config.toml
encoder_arch = "conformer"
model = "contrastive audio-text model"
dataset = "synthesized solo parts of chorales (CocoChorales)"
train_examples = 39062
gain_aug_db = 6
time_shift_ms = 50
n_mels = 40
hop_length = 160
input = "mfcc"
spec_augment = false
win_length = 512
tokenizer = "word"
vocab_size = 56
loss = "softmax"
embed_dim = 128
encoder_norm = "layernorm"
encoder_activation = "gelu_tanh"
encoder_mlp_ratio = 4
encoder_head_dim = 32
encoder_fused_qkv = true
encoder_qk_norm = false
encoder_inner_norm = false
encoder_moe = "top_k"
encoder_drop_path = 0.1
encoder_num_experts = 64
encoder_moe_every = 2
encoder_expert_mlp_ratio = 0.5
encoder_experts_per_token = 2
encoder_shared_expert = false
encoder_subsampling = 2
encoder_layers = 12
encoder_width = 192
encoder_positions = "learned"
encoder_kernel_size = 15
text_encoder_causal = false
text_encoder_width = 256
text_encoder_layers = 6
text_encoder_norm = "layernorm"
text_encoder_norm_position = "pre"
text_encoder_activation = "gelu_tanh"
text_encoder_mlp_ratio = 2
text_encoder_head_dim = 16
text_encoder_fused_qkv = false
text_encoder_bias = "none"
text_encoder_qk_norm = false
text_encoder_parallel_block = false
text_encoder_inner_norm = false
text_encoder_moe = "top_k"
text_encoder_num_experts = 32
text_encoder_moe_every = 2
text_encoder_expert_mlp_ratio = 0.25
text_encoder_experts_per_token = 2
text_encoder_shared_expert = false
text_encoder_positions = "learned"
residual_init = "none"
optimizer = "soap"
beta2 = 0.95
lr = 0.0019
beta1 = 0.95
shampoo_beta = 0.95
eps = 1e-08
precondition_frequency = 25
max_precond_dim = 1024
one_sided = false
adamw_lr_other_params = 0.0009
magnitude_pruning = 0.3
steps = 4700
batch_size = 128
epochs = 15.4
lr_schedule = "wsd"
decay_fraction = 0.3
final_lr_fraction = 0
warmup_steps = 230
weight_decay = 0.2
adamw_weight_decay_other_params = 0
Rows from block 9 of the audio encoder of a small contrastive audio-text model, named by matrix and row number. Rows with one number belong to one neuron. Each number is 128 + 32 x the weight over its row's rms, rounded and kept within 0 to 255. All counts start at 0. Numbers have three digits each.
After each neuron's rows are labels from the 100 clips, of 14976, where the neuron reaches its highest value: "loudest" is the band of the loudest frequency at the time of the peak. Only what is clearly more common there than usual is listed. The data: synthesized solo parts of chorales (CocoChorales).
# fc1: first MLP up (encoder.blocks.9.ff1.fc1.weight, 768x192), inputs 0-95
# fc2: first MLP down (encoder.blocks.9.ff1.fc2.weight, 192x768, transposed), outputs 0-95

fc1.400:155128141126082128188155188128082128166138185095103128128097158178162128106128180180123128128128079128135165177191128175158128108128155128128131107074128000131201128079149126137128174026121128154132186117147128128124057102190099070157141128201124137159231128128110153122102150141099128128
fc2.400:128111126097128144109139128128128137128113128086165104163195128082128143170150084128180128111141158128128110150109128116128132128128142128111236146111138132118150120128113100166128053167128119128089068140046128168152178143065138162128128128133102149137128128128185198128149147153147121128
loudest: 500 to 1000 Hz

fc1.180:187128149128128132117128126128129126126146128113110185128082080063154191075128128128128115117100186151128128160145100128090128199183142128102132164191067128128128196128125130119125128122186128146128132166148128148153125128128207129170113021128079098128112113134147198170073115128162128105
fc2.180:070096133128104124128128238148106139128139211074128114063157189193138131170128128101128139136128055128066163148121188128146203121116158106155128092106199136128122129154128128168111136128108128128140128128128120198187128128097128160128148201182109154128138145128130182101120128156128121138
loudest: 250 to 500 Hz

fc1.363:216128128103128165128128128128154134153086105073110182135159141137127060068135128074133180127099128139128176148128133224096065128142152102151042128128094168128128103157136053199109128128181128128179102128113128113154117135178165140122136128128134161113128149128126158140115128058165168128
fc2.363:128192068093128151128160130128128095111130128135170128072126128128144111128149150087154140112090169128165128083128121044179177162170095136128124188128147128128078128111128206128128181116118169128107095119119121128095155124128115133114145159146128131203127121130101172128115157128107128162
loudest: 500 to 1000 Hz

fc1.588:128113163128128184127128128107128144129104133072109131149128148128171075078128133128129128077100197137013137116087110130140141123141176088128124128157148153153128053114182128127128160173067111128081128128135128107138158125254088128128108132087128128128125216159090088119091119148112114139
fc2.588:126128128128096128108089148107185148150105128138101138097134097117153133164120107109128086128158104155140115100128178128136122198153056089133152110114150172111128186183111183174144128128128103143198139116182128105119171154110158128128200142165128128128125134141198159206184147118119128104
loudest: 250 to 500 Hz

fc1.193:125085126128134128222128123070145128128110096093074086128199128175128188128126128128128078114171097128128128128104122149104128128149211128059128128128175128128128128147187128128199102128128143128107095125128131081132128128184105108128157104076128128120096072153115154128128101095131152128
fc2.193:134130048132165128118128128128073146118128143184182119113084166133128128128171176179133118152136095100128157108185128128159116086128060115104139128137100133132106128117037110128073113066166076128115226117128110154112135155078158142113128154130090091163128128128128128068128143133128128080
loudest: 250 to 500 Hz

fc1.585:175128179124128086131114071128128128159128172128128128134110118099191128118128164128159128128100100128205125128178099128031104128143100077141151114128143128128079128128113147196147128128128128051092138151064166128097105128102128163192149105128038128110128089125128128128092128097128135083
fc2.585:044128100096128138107128128208128205030121093071193149128131211145124128128128128150113130128180157078128120152128186135130117168128128133135138167178128111135163128119110128176128128087155154166128201153179128084128107128128128128135083128128169128130118063128155121179128128128138110169
loudest: 1000 to 2000 Hz

fc1.302:128097137128166191111119128169128156090184132160214134180103163106161153151128111083182091220132128121128128167145133128069076172113143173120142119179066080143161138109147128148187166071104128128128128098124145225083114096133201142171163079130128124069128128116123159145117081128134128128
fc2.302:128171153121143128185152190077103128168171122128154130097148145128128159134128161146128194089072128157115092142128086072077149128074111055186170128128094154128152148190079113126092117128128216147106128142140127094174128128128128104063128159128158128199110160142163101105133128155172153116
loudest: 250 to 500 Hz

fc1.675:158149128112128128038118150128139131097128077144097128124027089128128146031146128120128114133154110074089094128121191128122113132149128100096159158128182106133089128115203128118128128128104135116128145162128158128128078095198128128128054131104075162128189196128140189128128054174128197067
fc2.675:068128128161167107147134077153128179128128185136150130093134128128156128148131220080128140128107136128058186128128123128128149141134106128191143174171106230086109100113132128142128176161118082166128128081104128197128128169079128164156190189097203116128128128128094128178167137128123068128
loudest: 500 to 1000 Hz

fc1.671:134105128128128128152093153128110073168131128128128135139131128145068078056050117165124185146146152128145172095169128166140087073128140089189092074128156128128197129128141128128128157072110128126081128075109105128168143128207138135115186163147128128128148101114128128180129209129167135079
fc2.671:128128128128080188105128114078128170131146102095119128153136128118128089143128128128126128128128147126147128174037128110109145170128180128125128165144184128160128128089113128113180151120128130166183128128086128128078057083072128128129128128058142160127111154095114128157104097128128128216
loudest: 500 to 1000 Hz

fc1.359:172152110217166167156060132103086128128203116125102128128131102128102128158128120164116075128093076128128148168127144111128124128044160147128128134128128128090128105128092157105128072094146071128165076164128167075141128128131128165128128128076128128128128116128111124128128103219140149071
fc2.359:128118132128057128095128128114081128116089143128159128128217128204144090146150085128108123137128186128150128116179060115138128128132128139085133128114117195129140104130104128128117128128106128156130128083128043128128153128113128128100106105143164015168129158157147128168187132174128158137
loudest: 500 to 1000 Hz

fc1.186:164128128116221155128104062128160195128139128123128128075167161121078083106128128038123119088133158124125119128055139129179128153128128204164083204128149087128100129133115128074128157131107147107120128127128107108128144072157128124096112073141059128128180136128122128128072183059154128132
fc2.186:093160128163093110135100159110128047137099078041111137171071101128151137145128120180136129134079133128083112106128146167128188114128112076080128128157128128128095148071130071133128115070086128165068182122169128128144130128106128097158131093118162143096083143178128112114139150222128190128
loudest: 1000 to 2000 Hz

fc1.335:128128128128071164128169128120128076057175096128129068192128117128165101128128128090111128055088124122134113128128152096210189177128108146128128179168128097062090205080165203113114127151128132097057128076111089178134096118134153128143085128086158105150080128125157206128137091115128142111
fc2.335:067128105098128168128087128117196181179128128136134200128128161144128144074080099134166150128096128159047130128104134128086128111114128128173137069068098143164128128165139113088068128161128150127119143128166155077177128128139128128128167128222077128141128172132128151190128152081128128135
loudest: 250 to 500 Hz

fc1.410:128178128101132128128128055128131085144139161105128103090094138130128128149159114106059148128132086128128105127146133154086085177164101179128103167148128128128116125128100134128132128217079128152128119096088057128128095128128128095128128159128141176087128095128108171133179180153117128070
fc2.410:128113093128117118128128128130147103128086125128128146178074128128103227106119218128100116113122128128128105075128128128125119128117041042140132128064108124149128089110162124128128128085176147182150147080098153176144136184128138113160128147070128142185069194068128128128128069128128114092
loudest: 1000 to 2000 Hz

fc1.137:128128128133096128070060088142086092103064128078122138097128136133186114186136121151120128128077132145086128089128092173182154167130148128108128144070134128160128122110098151128109149116170236141128167104128097128122139156128116106130128106095176115128128128172128116036073204169158081171
fc2.137:071128113105128173145190142128148132128194128100128158128128091098104163083128115139212122128113128094192152255077128170128120081093128128128135085183146109090087128128129122050136124128144055128137152132116168127059187153128153128127110153148090186118165128107108128151128142173128193128
loudest: 500 to 1000 Hz

fc1.142:150128132142203126120128128128123128177067128128128108180128075128164155107128187128128161128080128080128128128138137128128128081115103128128059128095128143173085128015130128176138123124085130128128148128153098088128163110146153076134128122093128233128149095128129051128174146092232128134
fc2.142:128106194086137128157128130169116105105128117120226129095088185128094153110071150170165164133128142128148112128137108201128090128103144139126199142128116064096137103181181128128102180139148128128125128096066202103128094128072128126128128123128127128128080151128128128128120113155089128128
loudest: 250 to 500 Hz

fc1.289:087237137128104175128124076142083137128119111128071128101046124113156150130214157153128087172128128183238109128097160171130163185099128070114134098157103128118128158195145132120111128078128142083128123128141173128146089067118128151128128118156141128146100063128128075027128135128142128128
fc2.289:129113131128225128133133065110169161127128181112128140128183156136149128178128104137170128080128196145094128177128122086169108042121128128128128129087128128111102018128128128128128153133128128128128170128124105155134128123108132137172071092061081085128128156128128214157155156182121168128
loudest: 500 to 1000 Hz

fc1.528:128067120143128098159169159134123139128128128091078202128100218207119102159128128120128190200128128128089128185083128138100157128128112152141097166133101129128128087128148197128102128163128209128112053180128146128173148137128122185128149147134128128191086128134063128067133155128128128175
fc2.528:128128185128124187154122156128128128180110143128146064073173076041128132052128128079161096091128135128128131123128147177128117151128154114123128087128128179128099185128128076128128146082128137152145201044154130128104128108194065128099046108128128128105143128128189177128128058151089210084
loudest: 500 to 1000 Hz; 1000 to 2000 Hz

fc1.436:128098127075128128120123145128096128128140068128184145091140128160128128199128191193128151128128098128088128128149128128110128199128163135128105097132113189085128150102141093152128156183163246137064191128163129099158128128144118143128094122171094128135131180143104187128168128072155128180
fc2.436:081108097128058130070131080128128128128119215128085124128128125077145137119132150035231111173103157155128130128088128065098128095128128062118111109127135128128139128148150128128096125126081090128109058128128128153128128077128159118082128132074095123172103128145128063128128128128128146120
loudest: 500 to 1000 Hz

fc1.507:176098136097128135136128141120113141199145129175149145128088137128128125094117066146143124128128128105099115128115128144128128125084128136125078150000128128112131128096128128141193105056177128154153079199126170142126084128206118162089128136128090217152123087128220128128155128169110128152
fc2.507:083161144128112128128126168074128114128131128087108066139189116096128170157128128085188071141128159153111143128091087142212107128181211128108112128128128161162103110128128112174125150114077107066086064128102047138082192157062136102108086158128185123144092128177076106128128128161151105128
loudest: 500 to 1000 Hz

fc1.565:114147119154167129067140088078128109106144137133069158128137135122143128067074122128146097095068128178114148121128156074102117200144128134187128218189165199174143100123128186128161137180176128160128151128105166150128150064155128092153128087093099110115091133129151097136066128184118102128
fc2.565:091128119104128095128090139151128112139125067085129032098198190124128128128130114169077130123166130022161197075167120179128128128128131183146116115104128057128092072147104120128056130119128122170128134128128128102134128161138164128128057128157188159148153092096137128198128072068144128066
loudest: 250 to 500 Hz

fc1.8:128144128128200128111076145128158112095128152128210160128173161112106148111128178127131140128137128188128128118131151128104127157117179059125146128106076106086111143077128077154095128171131082078156100114128125128147081151153128132150087128154160128186145128170187159181128099072128168112
fc2.8:102111128148075128068126047132135127119152116128128131152120090170193058128120080128206115109128166131128111128128173128190227119180128117125103128081112130146093128128116128115184128116128153141090094161114120160127128112152107097127128199128150128099128098128091128122166170129101059128
loudest: 250 to 500 Hz

fc1.209:137174109150128129128133128124132108184199171160163128102118126178164128128133098178094138133109124131168103081128197083131119159103063129128163129128186068102146117128117137092045112128153123182079087128166123128107107102135143173064095092128161128133052066128163098142087161131128128128
fc2.209:101063184110112116197113090147077128059128120124128120115141128109119128149128128088128120099161128123138071117193052162072121108128128082030133128070066128165149125131136075208128128071128109101118128136118149148128150144085089036128128128128069197128144138141083200152150130128182056094
loudest: 500 to 1000 Hz

fc1.33:103104128112082128131146167101102167116152142128128101100197172128128128113063166176128129128128128128144184069128128113128158128217155072128128107145103150035128090089128138055128090128128096133101128219128059128160155179152112169151128128058134170128128188114042186128123128121078128200
fc2.33:128134128127165137146039126144164170148140187144128172128060116040128181094152135025135137128096068178095120184184128128111139134128128165086129090125128128206155143128091149154067197128209189128149170067110128126085151132087128158098154114152113124108128116149158059186128109128144103099
loudest: 250 to 500 Hz

fc1.267:100128123128098128128102155131126155134068182195110128078147181128108090128161122114081128128092119128148125153165139128128143146079128144112128107141128046102082128128108128136094135175128128033145102175068131083153120110128141098127146128128118192106108148128129180128138128128140128211
fc2.267:141146175155144182128150155129049098128202106047141161091128128114116163130128116127150137110158128134128112115174204193128091128128128167169128128076143128128122149128128128148128095111128132204090115128128086128126071126120154080128128079128128128115175128128097094120185128128071128128
loudest: 250 to 500 Hz