{
  "encoder_arch": "conformer",
  "hop_length": 160,
  "encoder_head_dim": 32,
  "encoder_shared_expert": false,
  "text_encoder_norm_position": "pre",
  "magnitude_pruning": 0.3
}
Rows from block 5 of the audio encoder of a small contrastive audio-text model, named by matrix and row number. Rows with one number within an expert belong to one neuron, the router's apart. Each number is 128 + 24 x the weight over its row's rms, rounded and kept within 0 to 255. All counts start at 0. Numbers have three digits each. After the name is the row's rms in percent of the matrix's.
After each expert's rows are labels from the 100 clips, of 14976, where the router gives the expert most weight on average: "responds to" is what is common among them. Only what is clearly more common there than usual is listed. The data: synthesized solo parts of chorales (CocoChorales). In brackets: how many of the 100.
# router: router (encoder.blocks.5.mlp.router.weight, 64x192, trained with AdamW), inputs 0-95
# up: expert up (encoder.blocks.5.mlp.up, 64x96x192), inputs 0-95
# down: expert down (encoder.blocks.5.mlp.down, 64x192x96, transposed), outputs 0-95

# expert 38
router.38 092:153117118087116133159146110129110136160108153120144104119127134133082112145083157133137098143149138133131110121148093152180114101131114123144134109093097094100149137113178182163151126133128106127114125132136143126121112162157171126159136112133161192121087111087133130122125126143117121089
up.0 121:122124117131165162128128128025122120101124079128128136128173128115100128128128134124163128165084138171129109128146128114160115128195128091155128128138115123128145130119120151152133128133135128128128152114114091093128114128128097059161128168122146149141128128097128128128128158136144128128
down.0 119:128160194111128128129128176133092143128178116128164128128073128127128101128128142118135128073118154128128128128131108128124128150128068132128128128128113128111139141128142128173128128128141119081116123128128130141153123158128150128146097133127088044099103138152157105087109101128094128123
up.1 083:159146124119128128128089128192128146104128128154142171145114128117110136169156142114151093120092128128172128106130074119094131159142128128151074124148128128145108111073128162097138142137128145115134096081182127131128112166128097128178143128179128125145128183144128119159162165136154128128
down.1 084:156098152090102144128128112128160105128156128144102131083128093104128128119188128163126115105155104128128146128199126128155128141160128128126147157126128108128169128156115141128142076101073148128128092187128157127128128113104143171111145139099102107162128085128132128109128128128146128172
up.2 068:131114128119139128145128135140073149128128128128128128128128086088128128159115078128149201128128128127157158128077113128060141171123176133110128128128136164126132128097128083118134069079128137087142128128168128146124115128128139118137098128174128132099133143128128128128063183112128128080
down.2 075:102119114164104127090093128148101103115128155126130128128065101079108173107152132159128128114144128121128128072138131134123153151128128159128128128125161128120128103129133141128139186128122128127160135156128189106166119157165128128128111099135130093138126127135128134124149088127155090125
responds to: note G#3 (45); bassoon (37); cello (25)

# expert 29
router.29 103:116081116125108114169143158119159116132128156114184151108106156114116143138119161153089148142163150130114147123192118126145131134140124166124091130103122095114159144093123155143110179088110155129113132165107133110121126147138155083129156136086154148124124128098102141144140125106138133112
up.0 073:182158128118128128128128128128128106148128105141128128175127198061178071154124111128081128100107128128128130177128161082116128133125128128092128169171128141111128096142099122142111098128103193128107142131130119161094118128095128132109084128133118106161128098170128166085127128142128101135
down.0 078:125128128116182161126167148128130185108128139162128136128128057123128170145128145120121128182128088128107130099174150128093088160175132169145116089090084123170111128116128128128105114145103112128116128121157112128171140128122128120133122111186165162128128151073164104128128116128128128091
up.1 096:153178128128094096195093168122122128077120179133122128112171079128128074130106128127128091106140107149143162097107145167102118110159128128106123116140082146128128147102128101128145161105120128118128128121127128065086126128141118128128161159185133128079135147128207161100157095108122166127
down.1 094:138168128128090052091141148128174128120139128128128128128133198100126143094204113115128177128130115128137138120128101114111127128108128116144128130102121130087128078128134158118128129128158100128136110128099168080128149148164128106091116121147143128128118095083128136128130177128100128184
up.2 081:128150118139158128128118083128128065120141128123062092128121128146136128116128153092146128128098105112166113118128144087128118167155124129128128162103148128134100162128142128124128115163128128099132128160128128156139093095108127165128128122139115128123133065120128130097128128166177148134
down.2 077:191128199153128186128128067184128124133128149128106128111135103092091128100175173126128128170128116134128147128119128128128160093128128096154128104115128129146151105103117128114128128079103128119128198143106055120142128128083113128128128110157127134128128132128105184112128147128128132131
responds to: oboe (58); note C5 (46); note D5 (38)

# expert 55
router.55 099:163132085119157148134142166094127128157116119125112154117117170101143123150098126106089165118127108130129109156099109158128108116130120128130109162116112107106104113131117102183153137087116107098142135144176142096122167180158136122121077135129138163153120130126067120163138125119158111095
up.0 076:084061128128128155079128128083088122186128131128150144128128149112104155140128144084124128080144138185123135206128128128088128128137163128121121119128148128109128128134106134128128138192174128128119090112100128151141150128128089155145128128079128142145128128101128123128085141128088128111
down.0 081:112174176115128128128089142162163114128128154128117128129107050128128128130150117087189082122128124119133102127099128088138171143120085128114141128168058094138128128134210130157128110124120196128140145138159116128117091134138135128129116128128186085128127156143140160128110128109128128135
up.1 092:128114081128135165128134127180123128162128110096128134128084128128128175073151129113128096128141128096149097139158128141083136128112107128123154116128145128113128128129148160154128158121129121161126190137076128129125162177128117128124138117157107114099128085128095128128126098157128128135
down.1 089:128152097119142064115128160092090121165121125064128158128128128128128152141128154128128154128151147113142128121154094128146141152154128128096167158173110128128128120127128151128128128137128159128112125101128141151103146092128128128106152066128166131121128128103112161135144156143105128065
up.2 075:143085143106098134128133109152140128087128128146128123157135128115131128063128102128133126115128065107127118108128110122079107138155148086128150151081135096146128128128127166128128128096096128128128130128145128165136147136145089085075168150056123128139083093128123050128117170133151128128
down.2 086:086146128128127082166169128128118097113160128128128153113128128125091160128096122128140128114144088113128128112113114143185124153128153179129128142132103128083136128127128055073128111125094156128138172128128097092117117106146128158173100145143119166133128152128128097115128147111148122063
responds to: note F#4 (45); clarinet (44); note G4 (28); note E4 (27)

# expert 60
router.60 100:159119126174131118161127133141139153134116110119137089102106108151169160110101125137133140145082121165156129125131166117134127116116096119103159156105166117160130137108084136135185143090146139127103099105118116086152150155092145105119113139106175109131118146111081092123123153143164120098
up.0 111:159130133107108128117095128128128160103138108111073128130165114115125079146063152138144115128119144128128159118137128205144179118128128104142128064112134113101111101108121093128064098128141128119099150138128123114128104149149128099128128121128166103148081095092128182131128113118146126133
down.0 102:128083146147109128128101128072086084139124116124121082123107183142119058128162128128128119128102146128108143111128136134086128074128158128112132128128156128109128116111156153110109141132128029157171156110125164135128154128128098128169126128128100128128136128139128160131109128128113128128
up.1 116:128128180128200158138144170081128095151128140111128128128085098177059086133080128128128124196188128128134128136138122164146181113079128135128129120149128125128113128181131114134137128151155128127125078120128106127114148121112134070146128157128095102128110144137156128110128134119128123128
down.1 126:182132140128128128136128128128126128098094154099128123137128110069128174125128153098102137187133147128128107128128168128107128128109128128128128128128113128146135128144139146138128124147128128143172128127137155126128146128169128128128128053144130133090113106104126167143128128138144106116
up.2 072:120149099090146165123087128124115128161117128128128094128135128128159128142128163098131128127071128093128139109168077191098137082152163106104099140134122181128141091144128128143128128182128153137128128120159119118141128169128128128153129173109096127128127128125128106128121070128128144107
down.2 078:128128128128128128128128128154129153095096111128148129128128171145118204155128128135154128131128088110102133188128151047055143128150128149114128113115089100113128153128128119064128088128098104164142128128130113128126128155163125103106131094122128195124128138128158128128128128128102142128
responds to: note A#4 (80); horn (70); note G#4 (53); note C#5 (31)

# expert 35
router.35 103:130131114083129140138133123067183117152131142123121164111093108132148142223104113090106106118110095127144155125114156128142140104152109155153142120162123140084110169109126180163162159082117150110108103147150133138143149134130115062163125165098113107139129113111106153111123159107138089130
up.0 069:108128127167128141162099148128156128128114152128139122097104128096156128128174128128137158150179140097093128117120128128125128159128155152074113128088136091111088177128087128127100087058128145169157128128078128128169128128121142151128123131092128162109128128128128117128156143048106128128
down.0 082:128128144080128128141128128108159182139119095119133128121128128135149112085104130146128155103177113128116128193140125111159096070152121128128128128128166173128128115112149145136128127128117128120135109122176120108056128088156128098082172158186144092138128113070128128128140128136127078128
up.1 118:128159128105097172109110131143139128128128134096154129128087124099123128176175142165098128164128102128128110113120145128178095128115127164116146128117084128128143138093129105158076115140120128119150128128113089096125058159141141168128128151128136145090128173135128198116128136125128155159
down.1 108:128200128128174128112128143128122112133128092128104128128102145128119112155115134085155057120137115128174128128143114099196185128077149088158128173182128128138176152157163097162128123137128147127085148161143128128148128116094128141116121128103133128128128108137138128128081128134128128147
up.2 109:128104127128159158124128128156128114128128128097117134158128144128128152110176141126128105199128129107130136128081128144110107141078128128128108116128138091128107128099128178128136119112129136095090113122128128118101148164111149116096103128128142128128095128100128138071128113135121128145
down.2 108:128130128118130128097094093128168128094060106159128128111179147141092122148133108141158197142156106130128099130128139128123128126171128128128101157157128125128075117094099128108122143176123133128184128128113128109128082128164128099128109180154128114090120139143128148128151128099107147128
responds to: trombone (79); note D4 (78); note E4 (56); note G4 (36)

# expert 6
router.6 101:121150155128129098099145098130128148093118153094172130129104084124146084111129095140192140168162101109159133099123154149166116112142105150149127154147132131133141114117101138112135145087082125099077099170119113107130147114115132110139138177149129145099073115104077111128111112155152104120
up.0 090:114097128101158109076133124197154156148168128128127149116114128128115112128143128125126128128132143147156140115116154158079128128117101088110128147159145130128128173128094155128124128110174127106128102128128126119128122134152101128128082125130128108089074161134149185128105128057113148116
down.0 093:105146128128112164151128148116102128113091128128086128142129162069120140093128180128128141128111137160138128142161061133158107115128097200128095124087095128139142128135158128128128139179202138119122115128128128128150096148112138124112118146092128128137128126127089129111145128149128136110
up.1 096:128107128128144081101128057135122151096158126086091105128191113132147131151123121123191128121128180143128128128112130128122112077128069099082122171128148115146131145111125128126100120148131144128117130103144127162100105126167186098128137125133084107095103181116130128156103128121120087128
down.1 096:085105119128111187156128128172120128128128128128148120128110082128128128077098128144128129131109144128128129128128158128128104167128191128112167118100099105097128128128141128116128183128110138128133201117128111103162137080148128159078128125085102119178161109123128134098088130085153156128
up.2 092:138138117128128155128082152153128158190161134132071173143110128110139128130128134104090128152159128128128128123128132157117120106128128144142168164060126116128126195157112128128138090124150158091161106119150128128126099128128184178128143128127128155183124085118128128126128128163118146102
down.2 081:156104106128104128142128128128122125128128128152163091163128128159179142103128099065110134128128095128135128125076128140128044128153128092128128129128156128164162076145128128128128089093128155128130173128128112121128128167109098128135124128128128129128165160163163128128128128123128128131
responds to: note A#5 (34); note A#4 (31); note C5 (28)

# expert 61
router.61 104:145114128124157154111170146126142154152048151109147114117136091117147096135089122137183087141123150136185134132122080136098130128115071148126136112107140087098151141131085108158147143151168138134078150144144111100150125156117102136111124176125126140133089126128137146140146109104143148131
up.0 105:136158128152128113139169128097081128128150192128120128128151128111111128139128128143099126128151128128141128070128117128115093128128106094127163128123128140128128080128127128178128128171128133128128128128163128126159096123121105166069128149106128128079128114086109128078173136113128188128
down.0 095:122128159104098087133095128128128069095121084142097106137128146146161096081127137128128123150128128151160128092125159128151132138115088154164104154128128151128082109119176098163086158097076127128131128145128128097115114155110174137138128101128104130128128115161128128120103151160131110105
up.1 096:102085129105120128118095103083128074137128102115128128114113082128087128111128158128147141164156212151090128128086153128092143127131128161076138128150126128128202126129123130150108169128151128128149147140074139128146103110114136140116146128128128128105142113186087128163131123125114128129
down.1 105:136143169128140131167114128138116128128128128165128118103119128144128128156109183179129128157173128128171128159122128145128078128112097109112167145105090128128093173128119128128132166168115128117128148128110120151115146128095089146128128045110113137094114151097150076128101140083122128128
up.2 112:121148128158133127128128128158128121153116151128128164128119128129161117128181131117128128104109127126128158148101109145193132171084128128111125120120124114147167121075128123155128128120172104106095128175185122069125133099137094160156082128128151128122107128128128151151128120139128128085
down.2 128:128128145095128112087147108137158132140162101128173128128111177150104178056158100121125122184108086155128104046068128128127134147174117083128089172160149138128096128108186128143136128128110112136168128128128128080106183128160138144128184099127128099128124140128155118164188084128128142128
responds to: note F#5 (48); note C#4 (47); note F#4 (38); instrument: flute (37)

# expert 31
router.31 099:169163099102110068178158147080147113126124171125116124104092147113115133127104104111164107135138156134153120139131119170171113156162121141109109138140162142123100139106141142169139128074137145119132144100170111115092131179155164118139122166103136183145163130084107071153130112109125134095
up.0 109:095128128110101139065153128118122073105126119134128084128121128140110118128108128128114070128095123133128128123032128128128099133128150128087136115095121128128174149128123108103132132128096141156145160067079128087112117128128128160102119128128157125123184139128070176111160179172128118106
down.0 100:128127100144081087133128113128122128112163161069128144128167134089136125092128129120129069126111137162143127128100189146100150115106141128181112111134129128153144128128139128143137109099112110158147128128128128097075153128174195128158169087091128128098183128128157114130150128086128128148
up.1 107:128128128128121114128136128074067128131128153094124075132128115128140128128128144128128111141128128128114128128084132128094171128137119145188122209174128161146107069128128069128107103155128128174137108132120167063159141132166162163128116115128128125141128128119080121152108128128103143122
down.1 120:153157100124157128147102128179128128154128070128128050127128103143123146138120177064128128128142113092098123102128135107128132133140135122095160138162128108118137100132075098110160142168130098139114113125111121104093128119182128130128114128127090128128152112080109110128148129159128128128
up.2 117:148132128126128087157128086128128128128113128128128072128150128119149079128105091168087119171139104119128128161154117128126138082100128131128149095160126128154128128131071146128128109127112128128143090103128128128128098116128083110150119114128134130151128130128198128091125132160122128128
down.2 113:153135162110128128133116157128096121122167116103128128128128109161124115128166137178138075126121119128128128128128128148107140094138022130128128128143151139111158161128128127122128151128128161164181128126128063104137090129128136158100178100134127132168117111147185168128121128095140102128
responds to: trumpet (45); note D5 (39); note F#5 (29)